A small image diffusion model, trained from scratch: 3.53M parameters, adamw at rate 0.0032.
Rows from block 2, named by matrix and row number. Each number is 500 + 50 x the weight over the matrix's rms, rounded and kept within 0 to 999. All counts start at 0. Numbers have three digits each.
# ada: adaLN modulation (shift, scale and gate of each sublayer stacked) (model.blocks.2.ada.weight, 768x192), inputs 128-191
ada.475:501496514490495489518496486456482514486509500489503504495389501522476444484484539486515516496461527462483495495513500482493496508496481496495447495562499502506512495526497478505495441497501483
ada.476:509487516500488503494488487480475498523494485540488501486473497501508473479507560459477482488522528479519487486512453508487453506532496487487470484530485489509515486485524518506486534473485486
ada.477:547489502539482535505487531499463498522533487474505501487574500519525517466491518503488465483527550545495486488553464501493453525526496488485502504492461484532466482479526496529488565502523528
ada.478:511498489489498506477496494515514494513478499510504472498534519474503524488506484501515508497521507507500498498520490524499519503492489498497523510506516502512477498495499514509497531491509499
ada.479:439501501486505472491504529507539490500487505466506485504558504477516519519528476484505492506523469492479503502466489509503490480535523502505522506525474499510491507483489495526503503497472490
ada.480:450469518506474444510471523501481486480474466495513474470531479487509497514514519517497509472463510467488470469529471505468480508510514471471500509526506464504517473460515511510470517514452504
ada.481:434461500516465445508463501516501498474480451521505501463580499476538504497515514509490519462482514450514463462530495541462459498520502463464509524502494441513504464421526516519462566526431530
ada.482:476485514485486473518484483540464467483494483478501472486492459469484541532520499513500505485465496497482485485503498505485464477516474485486544546497500481506490489481509515519486497509474522
ada.483:886672410441653768406666426373622600603582678443399571665486578605413336380401420398563401653777415584602667670416586410666584580407414669659351377586422693420402650756403404389664373403789418
ada.484:483496506484496488519496518492495497494488501508504502496475496479497500504499486496484502495491494501488496496489491501496510513499505496495497499507513506502495496502503499503496506498490515
ada.485:502508488503504507495506502498512481506507509496490496506452505505499503507498506503506502504488506485504506507503513506507527496500488506506503507499495518505501506527486496501507543511518484
ada.486:495497520504493506499498502512482466516505502517506482495400498500511510520515527500445510493448527465500495496500466486494496491508497496494503506503511509516512495530505504508496506504507477
ada.487:467472500515473469513470499494496487481497466519500508472576487495502484502496492498498493473490498499493472472496489498473495502503516472472492497492521461508512473446511511496471489500461494
ada.488:483506483465506480517505472482528483561503505490508507505431498557495490508493518534511504506432488518498505506491525469503515513496488506506491496484547511503545508524472510503505484477498470
ada.489:498504497503506504491507482521487497496500500496495498505494489535493507501495517506498491507500503519508505505502505512504502484509496505506512500495499490499494506490494504499505503499484499
ada.490:533495534494495528502494501497505479523498497464500522495464480522529496479482495495494526494472540492485496496519469482495502539541481494494484477481503503509476493519497499504494498475527486
ada.491:475511492492512493497513480509472533510514513509503535512517501485513515500491497491464502515496468550498512512493486522511484501498492511514505486494505517483507514494509481497513477511480529
ada.492:515508477506504504502508492500462474477467510515499492507486451481505505510503469520472532507496496541461506507484521531508500477496519507507509505447490511496477506505522514478507504527515525
ada.493:465494497490497480502494499523484499505517495481526525495521526525511529504507482497497520497509522496497496495506491504494508524493511494496521506488486492521488497481506506502496479501481486
ada.494:462509497519508492510511477489466504488493514506475478509496509490493523527498510498515512508505488511517509509521533533510529497489492511510524527484545519506519510515512486515511525520488511
ada.495:545489500414487507487487470507471566491502486533469486489487533555457525520460484479518412489458483537556488489486512503489478516497478488487522500468526489475492488490487480480489477500511494
ada.496:429458513530465439497459484530485509466513451503547450460572501494519518503508502483509523465473503487504460459536451499459465476469499458462508523508520445487509463427519520514460482522422513
ada.497:466486524507489459503487510481515501497478489494508516487522482516504486475482519509506492492465518476494487487505504514486467511508492487488483475486508495520524489473507496504486460510475515
ada.498:688567458452569633444558449406522579567538567483425541567559543579447364413412451419522428570676453521557567568467545412573564534423439562565370399541450567436424559590441420394561349429643446
ada.499:516469475528466519502468541498509503531463468541503498468463525489498495497511491510477532467549496475461469468521502528473493507498504469467497506514497473503552463493496515513468565526513511
ada.500:516527492500525537469526480533491526506515533501467551526544508481471541522515467484505483526572485541515527526457510509528514497496503526527534519498513534511473524526500507498527500507527539
ada.501:486482526481477468527479475521504459465484478512539468479450472483523533528536509532485528476427537450505480480524469521477480494482536481478538511481519481529489478494500517506479547523490473
ada.502:490518486506523491490520493519493500531529520452498492520523493485462520508507489490487480524497460527477519519492500486519509537513494519523529521512493512490496525503517505497521479512484485
ada.503:490480509512481482488482498512534525502463481522488490479504536480496493489516496501482509479531507444492482481520493505480480518514504482480490495539504480504523479474522517506481556501490501
ada.504:502491514503491497518491517541485493489497492501497527492440501474538520519503531502450477491492504516508492491487452503489512493526493491491514489514499500496480491513506500531491503492501496
ada.505:415496516491502449494498487485517522495508495509510502498548532501515506487511477487511502502487499489513498498519500493495512516494505498500507494523492486490502503464507484492498493507449482
ada.506:509497506484494507506495484522460500507506498509512506495477501511485523515487508498499501495472509546498496496492515510496511507499507495494514511459520498509506495498505507494496498498507500
ada.507:519496524508493509547498523508494505483500496519485497495421497513505505514512509524485491493471524469482495496529454511495510479512512496494499493515518499488515494514510495504497526493510491
ada.508:509495475506493499516497504524487493499503495484509510495477496530499509522522525509513516494457500502486495496488541506493495498525500496495511508499510496506518495507506517522496504501501526
ada.509:543513499497508525542512539521497488494513517485506498511442501526524508509501481492510508508462478483508511513488503518510513485476524512509502497461494521516482509542502514512511507487534503
ada.510:513497471483495513478494509510495504518467499500493509497532501481507521507514498499495496496520505495500496497512502483499517504486504496497517509456489502503506495499474508499496498501525489
ada.511:485478506528481487481475530513457463511491474471525490479584470487515496507506519497482541483507522478483479478486507512479509484504521477479498532468496464552503479467499537501478469518490507
ada.512:388433526537451401487432518445563512458497426508486509441776516469542412447502458500479528452611512512528439437563473531441507470512470435442427444501474408471506444365521485478436313492370538
ada.513:587558452460568571460556510372668488528543563467439530562712533508521350387430448419550461568899499533516562561470513431565510569469471557562354399579472560464432559525423448448556393436568438
ada.514:746627455495616694464621464531455563546516645489428545625341578582393522509451459430531422618579456628548624627436642423629585539464434622620514480520491662472428616704436406431623427451701461
ada.515:747589484464580657494582495495538477484512592477455480584504537482501488480505460557532423581667499519587585587517528468593428524460514583582498461503465604514453575628467446478581529455678487
ada.516:609560507536556582486558506525505490501476571508503568557359531499470509495489480530510517556562477540478558559518562475560493507454499558556502495528468581479516554596477533482557485517596444
ada.517:411455511543467434519456487477509511470454456529519437459613531503528465484495528508489500468486523512484458458547500532459498482528514455460469499519527449521553461425512518501456374511426490
ada.518:190336602527355266545338535471542430410462328558546428342826468409556439488513561522476544357526550410459340338591436523342416481533585337348446515486547309517567348230533527566339262538231550
ada.519:511510512499525484463506515406618461533504512555512496515681510439551322388463510442472476527744509493508514513490460470516452483477488509516355462588482509451495517475501440486508207489477497
ada.520:216348517533372284549350551497523451400506340519510486356821456466567445497544493531428525375520558438434354350535454562356444426514528350362463502520497298520559365239548559539351304518266555
ada.521:605585501508579592516585485493620503493555598451496514581309461542476551499521492502594502580519478571542583585445542520583555510511470583580533506552497596477496578635498508507581597503634508
ada.522:780670390414671713495658429444616589552556680457445625667436575527409378430415462429560451673670389575511667669408527371672603562397433662666375382606496690405396663708434418358662226358730397
ada.523:640564466521573602502559463406572501498472561491489523566595520510457352441455480501489452574759469528524563565493509472572529520472476561565374436466464551489487562545477454435560229440607488
ada.524:711603469473602635458598477438579458537553612428485474601527518576510422427438442454538480600744449581547602602452538450604502480461487600601439467503480619439439598628478506465600441450650441
ada.525:280341593553362315491338577448472464433449328545557445348917446426542412448495525506429513362594551390454347348590428519355450420503528342352423479506511304495584351229494519526343289485276506
ada.526:427441533498452413523442526487469485426442431511542476446658447414550478506535528533492525455450544483443444444526458551445490451524541442448469512485520418522528448393503532524444359526413510
ada.527:640595475532582616463595495501509532540521603506498499589274544531435526496504470546570471585556525507517592592492480546588504588447490594587529501596472611491499586646470450503592559500634444
ada.528:609536476557539553539533503497488528491452536511495484539541475508488472502504516485467474540540525517521538538509480525540433439534517534535507511468502531569486535535528528506533461535552491
ada.529:571482483495484511429480525492649476459385476538524506483569456476494490464536508500461496481570493478474482484485441509483429398539507481482505507552570474531485480497552500545480602479531528
ada.530:613610498503598616550607517528454472553553629534524539605261419510478562527514551604532540603450505565578606608540527509609496551469537605601551563539509643566468598668551488518605510572643554
ada.531:633546473467540588454541491527503475503475549531509548542476475520498534512511511505486470538604536461463543544470479505547470502515498542541537489524543555530491536574517506500542663517605480
ada.532:472549447503566497432548475373637489573527552470448494553662608575475341398470489446513489569774493538492554552487474456557574544466496549558351420523513535476491558501460474481548260453493483
ada.533:576539499490543550469535493445562562594495543458452537541546555493465414451478462480560436542691451517573541541485508456543547593470450538539445436613460545425484537534479451462537421463548448
ada.534:514521514505532510511519477438637496547566521490444529524748577428469400447513450502479475532745498464534525522454525464527479530466472521528422450526479506452493527475477491476521386481496492
ada.535:380493481470500423554491523524482460540509493519570494495485511466543502549456506485538558505332532434428494495505432494491421415459522491497513549506503492526449499478528524512492374508429494
ada.536:478519518515527519514518506411596523477507518497487515521596502545479406431486485504534471529657487477526520520472490493523502512501486518523411432539473509474544521492495486480518363474495506
ada.537:753642453466645671428634399395624542533519642467436581642567513602465336355417459444590398647823449554652642643408529414648565559393390636641353384608433637420440637631397431408637319430692487
ada.538:704745357376747708488744439342571704680663759513355648744438626713406313385371351375681388754755443515641744746449635388739610618400318743745326388600360760348374749762401364374743137349712403
ada.539:646638448520641641511632455412635546464538650448415581637401527519440369424480499450566465644699476565529637639428591479638550556485452634637385438498506651429445634655460438422633252452660511
ada.540:757609442508601676488602493460610517505429625479494508605366491471510469486419481463624456599636431606462607606503577442609597522467446603603482477512464641444409595678467464476601516477705494
ada.541:576555489519573559485549514373681546496534552480459497562694463530478324385446467421498439574773481481525560560461534439565502529466465551563340393574467539471487560509468486472552258393565462
ada.542:545521496520511532472523507485528486520498526501485499517382518489485479496485474479497503512551492478508518518508518505515499520513488522516487491520512536494511514559487495496519517519542497
ada.543:247348537539370305520353547489560389447453343518573434358785482424582497491536486528475543372501539376446355353575415553358431454551535352362496525433522331531577363271529554556354514517273495
ada.544:399425524511431386554427528504362443441494421525519368427507389490501568538468499494525578434297508476438425427517508546424524458545510423427539515460495422559509429404540554501425502574404553
ada.545:230324607581349261575323516527539395359441307598574412333871411379541486530580550549428538349381558404423329330554380539333371422590560323337500542496556278554574339211565558557326339546244569
ada.546:435496511511504465548496489501536463481470498500505568498491551490529499514468506492487540508412481463502497498517501486497451493487501496500487520530522492469506503477514502493497382504450499
ada.547:604561477499544578446561499524492629533505566444451533555189531584381547524454461447547483546471479513527557556524547498546541564498413561552532482495425583443472551656463481459558508533603418
ada.548:609585494525585586522580490477562522504511590501468506583468506536409460458477496478516501587635483536559584585475530504587480512444473582583460476519455602482465581599492486479581424487589439
ada.549:784594470486579664472589498507563549585582596520463571588366610552447517467489433518531492577578451505533591592487579414587577465488412591584520474585584610439392580648456419441589561423673449
ada.550:427520464519536458468518523423591419532536526441416540524631539535469409430547475484513511536650504474475526522512416493526501475489493521529439476546461526481535531497454554509520386511468483
ada.551:768646459455631709431640447421583546586568645469453557639402525564485394416457464474526452631693448568532641642425520444642509537480463640637401419546443658461440630707451414420639425457719480
ada.552:422482542491478468546486588561260504454494480521553457480242477564568601579553587582449570481369480491446481479585437552479518405542554482482576597403595477601518484484528544564484531573445529
ada.553:704602522513587645404599494490556501517597611501504515597339580607415474438491469433537463587583496548541600600503479461591493568404474598592485457583458620427506588685439430461597497482673515
ada.554:652567491437566623472564482428584513568493570446469518567565510541463427410488473478539507565707477515488566568491521472573504489471481564566435438532463566488502561580455509495563497491616519
ada.555:556538570541528528512538481607438537514506545535512437538264538492485593569512499508430495532275455491508536538449492506534483409520462535533590506482498558519472534585521547450536543519532513
ada.556:879670491467673764445657481378771503466603676416442492669617632506433308327469504498507418670871470532543670672461469391680515590482484664667361322613470672444442659684424418522660490378770478
ada.557:635575496543583590482569476434536534520514577430494496575545549534439387416471502464526450581719507534488575574475516509579493543444510571576408430531540568475473574560459464481570385481593534
ada.558:520442511502455472533434518468611448450446434503522435446863538447550429479541546522458514455703522464478445445495401505456436514492495438447464465522521414499476443370550492508438457454471521
ada.559:293332564494353300525332556455510421424496326553505472338906442462542396458513567504459511353625542443530337335554471504347469445527528330343408469494500288513542342222511530495333267453293554
ada.560:621665440448666646450662423442486492573462678485497598663338510537480373419383435440517441675598469575552661664444585496662532555404452659664381457437487690448459665696434426409662248414657413
ada.561:550563473494578549431560477403617513517518571509462534568663537493479364390460448461527474580755464518503567566463566447572535549460482561571374423526469566458468570530495437458562305467534483
ada.562:691603454425587658459600492530432589558531611456506503598309515544514523498494454477486462587600515505486599600495453504601471558448499600595540452475464612448457590656444443467599615474693420
ada.563:490494486505516482484491558380607528521513492491438493502769515473487315382483484475485462515792525444486499498472508468506467534482496493504344400538480472460483503427446486446495244428466426
ada.564:490466531453460461483466414533439502402564464508464491464308490529487584586561482559455470460321462443445464466597579509460431490561549466463565601394500474489519461496616494566466575527480538
ada.565:666616462510612636527613483448550520510508630472437542614385520582488419458482493462533480615677488543529615616468551491615506555435490613613437467523467639457485609659508464473612398488654491
ada.566:561517587489507524528519572587437412444446529516518445515271514482510602569554553572573502508360540467446515516454478533513476478567508517513598527460516547547539513586522550525517620540548491
ada.567:796660457437655695460652441469565619516619672422444555656353515572387402442391411446570415658689483554565656658474530408659511632405461653654400469576386685406448653726401446381653271459725399
ada.568:722619473470611660467613453470563549545536625471474577614394527538464430441435433448572444613642499567511615616445578500616485565455457614613432467548490640469459609675465452455612460439685449
ada.569:603578481565573593490575477520433541519482583510446500575392542494461526517482552494516473577427479535502575577512486480575506523494516575573521536511508594534441573603455464472574456494606490
ada.570:853653505479643758469644525458558541576564662464430555648399549539456407412458452410538453640768445550596650650455507443655551555434488647645405411546460674444418639721439451424646514422748441
ada.571:560520474483502555537519484631391508414435527538490575515186441528467635641511461539552532500302509502457517518550469504512418446492511519509617603570565550533452507590526494517518622533556483
ada.572:647552486520564586523543516398574518545503546462419499555734543498479342382456481445478427564779489478491555554495455431564504501496477547555365417582472533478467551510457463423547321409600449
ada.573:372497478516513431552498500427552539495507499464495548501600542532502393463469484493495492517553539470547499499480482480501515551465541497506393496556479485471486507435475465489498162478417516
ada.574:628520477483516575481515524499576519500445515496507495518599456486492477492502493513479468517638515506516519520465496508525443431502506518518490478500525512484533512523488522497517521482583495
ada.575:530526503484527510512527474502495491503503532530530490526429460496477526516515491519478482528454492580498527526485485499524500450482478526527524495433465541507509528552520503503526589522514492
ada.576:408494546562494429569500553560456572487504496513536475495378427464526549524497553524494571498325495456431493495510474507489477440504454497494537531483513496537500498478583503567497479515444474
ada.577:538539470517548529516537499455522493507519544505507507542478493517501427461481499488502481550576521505529540541514514494542479535474512538542416488549498534488482542530525481488538262482542470
ada.578:502541511512554526493539472400626506472545542486491541543574545546470374390450463453522472557718478533572544544499496425547554538476467540546374378545459538469482546514464455467540304438513416
ada.579:312387522532406336536390558476540432437441380537514465395751463433506444484544509518468531408513540432452392391540454517395453475539551390398448515499556357529525401318521518548392273520312522
ada.580:568497577507487518598499545539487390445436505542563488494274492475481608570558572537486539484425566502491495496552476624494466428570553498492600585426578519540585487548505557564496728548570521
ada.581:475521548516527492512521497474528524501527520450497514522560521596510469456451515501560474528580494496481522522514518501522537528486427520524459464494495504547501525489566510521521396493478421
ada.582:563535490504538537468532472454539522517522537507468489536514530547498446458499464470502473538621472514531534535467541485537502522478520533536444474517465535461461535532473490493533445486545475
ada.583:380513448474526426548513513462620552528528516441515460517541557568467406424410471446544487530466453508506516515441533472514517583430497513519419433612451497442523524464505472474515229466419490
ada.584:409433523540442435530431534478493469445455426557499492437701457469550462485514528502502511444549510460469435435562451516440486466528520433437462501524529411510532436384501508503432366517414537
ada.585:634563470477570581449557460394644536523520564462454534564584532510486384394451457423553431571719455551536563564476533441569526538489463560564387417576524569434445560551458426430560306465592479
ada.586:604553483488558561484548479458569521494480555465466512554534528478429405433462492481548447560680489501488554555481505449556484530473492550554430449507483558465478553538475466455550325454557492
ada.587:500476486489492495442471471409626526472465471476438505480846502531531402415475436468557456495724508502548478478497501462487500521490478473483407443567453453466492481406440493460473359433467459
ada.588:527500428486503501471498508517545520450467499534489453501524500485449484476477536471509493505510511476507501500489506467500475532468497498501490473555532499460452501497462505519498468469509532
ada.589:561560482534566542473559479462629599543508574477462506562487558497408453458492418472576525568660465584497562561431537478565573571510493559563453470562492575453459563563487508475559446476551508
ada.590:369433502497464366507430521438670480468494427537523503445920506481495400428525481509478486464627541423498441440530456537445441534533535433448427435480514402498507450326518503526436354504341461
ada.591:676587477501571621485588525492581549570522596507475553582296579527456503481483498510533470572535470513471583584447508488577487510482483587578501482551472604486472575658484475481584554491638499
ada.592:635551492521548587539546520485440518478454551528510444549494480525524483487501526532555525547611454512525549550524515529553497494550502548548496506477529563526524545568517521514547534512605496
ada.593:559478506439470505427476503555291442474433475576489522476435405598522545547450495490507550471368484576445475476488585472476519535461428475473545525451535474500460472479533435446479503535513543
ada.594:666657440449653647480652445413552610566577671449429596654308498587409407398421453473638438659628444556536655657489523434653558608411479653653388421618431680430437654700474414451654301484672476
ada.595:822630499508619736434623498475495554550528636498470522625429538543463433435480536462522469617730476508548627628469535475633516506450514625623436450492435650465439616701450483428624560462739469
ada.596:677600436487604614489596563456621586544488601500454613601597548542434392426497450485510495603757483605537599601479489496607510517439454598601431421478470594415483596580481452482596480489635513
ada.597:617527498537531569483520485441574515499486525479460527527699484489464436447512465493458441530673492474509527527485453461534488502510505522527466480484482522488493524515461473484522493475564484
ada.598:661575425477573577570573396478520542454441575560468503573377520604559466497530515515579445576403486526485574576509489428572460423527513573573464513483474574466518573605489502411571384480606454
ada.599:623611421465619591495606482372595466591546613429423559611570498571476357419434479431552447619781458567582613613495474476616493524521468608612371440536450595456508609572428460414607318456602506
ada.600:503485464461478483459487484571476487469448489519539453484288523417490581579538547538416518476312520455468485485539508517477491504537478486481578539481503508513534482532501551543485599525482489
ada.601:631542504516530572524541463519457517459507546522505520538355524522483542529507525500493459531511487532458538540486528500538502442533467540535524510446555561503496533603481490524540515471616461
ada.602:529600430437604554537598417491483555558582600438510457599463524552462451484425514507513508611575519570474598599438549430599504593424521597601460491523476590519483600571479492491597377461544454
ada.603:797631433483634704378622479325583577550600635440381568630558607522461276324377398377590382635904415540516630632499511397638544642449411627630302367664487639436414625657385368377625301353719402
ada.604:727633437496622664393632409495615560530505651471524636629270557462434532494465474493573450623573462561597629632450547435631610492497511629624514474557450680494413619684530508479628545445677553
ada.605:519538481515546512418533492436547533508572538447452543539542592557426430460428445526543450550485540537448538538425495505538525404417496535542444465530532533464458543517467520436535271452535427
ada.606:623589477475589594503589479447539570588544600449427515589381520544439443438455463494563483590674455535523590589519475488589546565478460588587439454540432601477448587617493471491587442507613489
ada.607:488500477525500466536500490495446453520495500528547401500428473433439526513511486505535565500353516522484500500503490548495474402558462500499535523524569493548467501489486488485500500524466501
ada.608:412408526495422413506406503457551433469471396527494454414792473450523411461508467490462505423598516468449412412523449513417486462515521408415441479482531381517542415335538524498409368488378524
ada.609:597543508513541572496540525470541487504472551494508476542445545475500498491510498503498514541577522527490543544516519472546509488504497541541499485543491555500498538569491522497541509500585467
ada.610:575528513505525535444526506561505526489561535492489554527370505523538556505514469488467510524434448559491528529508454475526538501529521527525541500555494539459467524564504477477526597490556485
ada.611:767623468489602690463622473429564550552545629496460522616349523553454398436451470449495459602639468545550617620461540465614523535455458622609409432534472646469444603704455454438618436466710472
ada.612:288331564520349308540329577516482424427398318609562356338878438383540534537548535573455569351446583385388335334559368550344413466564602328341550546429606294600583339234604598568331491531277554
ada.613:388397569537414398593393566482503479485464386556486453402818492495600433502528476565381544416560540413473400400590442547408456510529515395405474494483514378557566405335578491514396371509373553
ada.614:615603497559606605460600528408553519540497613486485514602472537541500390385479518491594445610740510569572603602487544491607561489481477600603392433558496613440495600602466447478598387505620505
ada.615:300349516547377330503347535409593494422425331554463475359911452413529362419507526493513521377681558435459356353586419542362473501534554349362374445515556306458538363240499496484350233495284507
ada.616:571563452426568523524561541368551522493498570447471517564629541498427394421470472449518480573614499477488564563426626448566434525475527560566407455582478561472483564532440480453561380492541459
ada.617:479489505507501429502489527448631485490481489491483489494576490539481397432450402461509513503541516478520492491510485480492474489495483490494415487508493488483451496466492491529490225524447516
ada.618:719579491496564609510578498448583545479473590475457401573334454551623513485440444522482441564647478525517576577409550441573614440561564578570516494633458609503461565651498539487574645434658518
ada.619:654614487518604629443613458528563519504588623442505600609311575475463515488549426486535472607563443457528610612406554469610504544532490611608527500555513636464429606664455467491610567491646473
ada.620:471531494503540484558534478480501508469464535511538523534396526423508461497507520460542428544441539524530532532448552491529474494543492532536445513526594542433528537535534529440532369477484418
ada.621:714618405459625657397613481395687621544545623494431573619527524587401321401461466435561395626894467532566619619438576411623533588496462615619361410606470621438450617630394407392614351392664457
ada.622:819649452495642718411640475416576529533554663475434599645404520573434374422444460447507369644756479610537646647443613427650561536468473641642382424610516671427431637709429428435641365455754457
ada.623:794720358422711719438715422409603601586595731477409616716411526566384368407375417416612402714744412600569717719379627396714599547419385717713377386590418747383425711760405367351715271354749464
ada.624:410537479440551473432538516418617489449500545473506509542665549472497379436451551441517475554711470510586540539483542498543501507527473537544387412569546534443485545487485473430538304444472444
ada.625:597526470500536579425519481385513523497537516508425540528711550527464331396470431433506428535787472511551527528433552467537559596478466523529358391511489499420464525479451456416523282416543435
ada.626:599529495513525559491528484471486520512529533493478529528456526524488459480468493490496478527547498504508528529502520470526503519464477528525462478482495536475481522564487489450526430500576491
ada.627:711596476483585617488590521448608525571458601421519527589330445557450463431430533455593511583624514606597592593434624425591542514481475592589456403632471597422529584621512440452589559415648536
ada.628:412492547606494459553495563532543517493551497456550466492454463461528564524553552506522539494427520495510494494540473588492439472515475494495544525425470493546539496487565552536495526535461564
ada.629:484447508497444460551449641583507483396371450487546483444288517505572569550579485558596528442398512416372447446453427582440450439596552448445572550469545455472558446491538584548447633517475548
ada.630:625511444562491562500514432536413425493500514521529530505221445508620634572465581513525508494239519544375505507492533532504560521517493510500609581438559532567514498575528483482510667543582483
ada.631:666556487574551602564552537529460505470406560561484557555401503478489547534546550549431504548542532536545555556487400490559466517468508554552558516533544562559510549603513487523552590513626542
ada.632:547553542467553564482550547489596492554476560506475473551408478466482499492471479459574434554474530519619551552488542519553533510524525549552504540447481568522461551585497479507549470519552510
ada.633:710605480477594652500604502490507550551555621532495554600306477584443461479463484509575492598611486528526602603459543453601546523439448602597467468540425638485452594670456476480600419455675478
ada.634:528518483494523516495516498446567501486498520491496496519541498490455421452489444491511484524612498479496519519498491465520516506499508517519434447527477516480497520505454489484517462463523464
ada.635:795639439442629708426633406431579557550530648412500512633387560570491427415445476454546476624705475537514637636458547440640557560484446635633452443518486665481480626708490440489632597487751472
ada.636:799597519478587690463591497475544500536470606507450520592407521568457458455485429497524498584636463506499595595458535475599536478491475592589461456494487619474470584659441481475590580459689487
ada.637:580512485516506525550515477581505490549530512530464492511385481477442573522518502519429524503393525441473512512466392464507527440521460513510564565428443508523517510550541515541512644486511473
ada.638:650607497473611620452603437423690462522568615526458507608592563534476389391481483481523460610812533543550609609499427427613502537503433605607418442547479612507522604594487492452602399502629512
ada.639:867614475477594756449606488472492531551533616441456480605409546554495458448474455483552487584729453503494610607450474492616561505484474609603474437499486629494467594710469460470606628476793460
ada.640:559526486503524547514526497470518499510511529458481513524429550526509464464495502471524498523525483521508525526489536480522510485466486526524462479542481541473482524569485487496525503509553520
ada.641:593568451503564583482568494462544542506508576464460543566322515515503459452478469432530459564555496501549567568462531465565516507459470569566453460568491588479469566624476441485567492476597500
ada.642:421469480559469448531472530495482480512437471577506415470444516516586543511566516540520541470387464517495469470496436567471430453543500470470528489454507473546485472469517473540470565514444527
ada.643:447467505527467451498468502501444491394511463557533451467519575506497519539541548502506540467426535515524466466548523521466501454534483466467525535512536463524524470457469486477468502543435539
ada.644:531531436514532525496531456467520544495562535530452469532599495535461442485486455475515474532579499493500532532458592469532540507430486531532451469454470534471506531524463453487531403457509521
ada.645:588533477491527564507531514499542499529500536498476534532424486484474484494492470458519468527510512445484532532473479492531491510496490532529491498521497541524480528563527511483530533521566504
ada.646:430472505462475453520474493520473485510465467517509506474601480519508525532529500527492507475485510485485473473515516512475480492514508472475537525484527456523521474426517514518474494510437501
ada.647:349401554516411391525399525552465460479459384540533463404751460462535546553542520555489536412452523472457402401535467541409463438563543399406554557479542357538525407296543561551401501535359536
ada.648:466511481477514491472512476450513512473482513513497496512528515497517479492505537513529453515566561540535513513482524491513478491450505513513496518507457510494549513490504512509512531497482566
ada.649:553530464508528540534527502504556525500540531549450494529483489573482494502519480500505503528538467451465528529522529488530479519460466529528506521418439535489470526543527506479528456492543501
ada.650:556526445514520551482524468495474531533496525504503497523514476524461475503463493479561496522587499542514524525494477463524503558472475524522479510514515526470492520537503456467525448500554504
ada.651:557549482494549541477553487476578480474518563442478534550356507508505463466493458470504515550525497510539550550466522515547534524467490551550462472530511583476493551597484483494551514469567456
ada.652:413422504513427427543418502553439450480484407539530476424714479477543552553522538551439501427443533442452422422568469538427477474516506420425551541470551388544535424334537551544422515519381540
ada.653:509505516504503493484505488510479574485481505552520473504491512518471507507484506542549498503486488493461505504534457542504516509500468505504508545615536506546465503505490446503505480495494516
ada.654:517524542512528494500524519458506441491477525468502502525530536488466454473456529460487511528562467476498524524509523475524533506505517525527462458514459529488490528520504535473524403465503481
ada.655:513538448395540527494539514445531558519503542404506484538501499594475467492465438468573483543543512516551538539492602440539447536435512538539471468444481545498433538525483487476538454452532467
ada.656:509466540565464488410468522519560489506468464443510469466466520410513528484523500567428492464401534427588466467511498554467496509512502469465524461505503467492526467480495541503467616525470486
ada.657:464524480427532484564525466504459510491494523464492539528548448458485465509458568501567497534530485488458527526471491497523531486450496525528474534541587515490540530495478505497525360472485437
ada.658:511518511504513528464519498484520496498547519446524523516446571450471502502528466503519519511565452534556518518447514461515476545517490520516500485531473520476467515528532515506518623489514523
ada.659:497534481533537517490535485450476550500603537520455491535487512515449459454479541444534481540537467537488536536493515438536520523510507535535452490532458538457468535537455498455534422486522420
ada.660:690606445451595651454605436449498544555548611450451540602281524576465445445455466445566456594553463538556602604436524450599531537470476606599441450518455634462448599714446459435604482451667473
ada.661:519502537475498504521503565484456541509451500546512455501406544508495555503534384507543507494442475515531502503512509490499547509503529504500557549536460510524530500530530491513504617508522472
ada.662:340401571514407372555402548564409433447432389547558443404667438463545567575536561537444552405398555478407403402522434569405468492565567402406569552425548377550529406339517563551405537536338525
ada.663:582549460461545576471545552502439488548528548517498532547473512532465496481504503471526500545513510482587547548517557503548567485481521547545487498525467554484530545569493506459546462476568481
ada.664:511510442534513521456508495493441547476520503456529525512647512537535480483518474450552443514562479522487510510549531499513498545465521508511471523460504492523469511489487513478510369470509504
ada.665:591558454494551573462559482439538503504537570504487527557334571523501445439483457494550487551524479553524557557495517454552517503499488559554450448523500585467469556631461458468558490465598494
ada.666:561515475468514536464513514487559536516422512481505498513569521545464480462458463466553441514546435522497514514577455435513541469470495514513459483618472515491425513518425425523513472435536432
ada.667:462465526543469450509467530522454498532520463492549482467519441582521522540550502540520489468450509474506467466544488506467527482521519466467543532522529458541478469445503530503467526525453526
ada.668:459436527544428466534439543561433502472456441488582480434402485481555539526516540515441571424414535414470436435508471506434483487519500439433545502466519448508499433486503509532437608506471515
ada.669:651588464468579611469590481446579538518540602460460536584305514558474449449471469465526464578557474522527587587452560453581555527472480589582449456514452623452448583685449460444586486445640470
ada.670:414432490487435426525433598577478423510518422522552483433533484472569562559575439521427490432363509463462433432504451518428434439575499434434548529483577419525522437412526540555435552513426554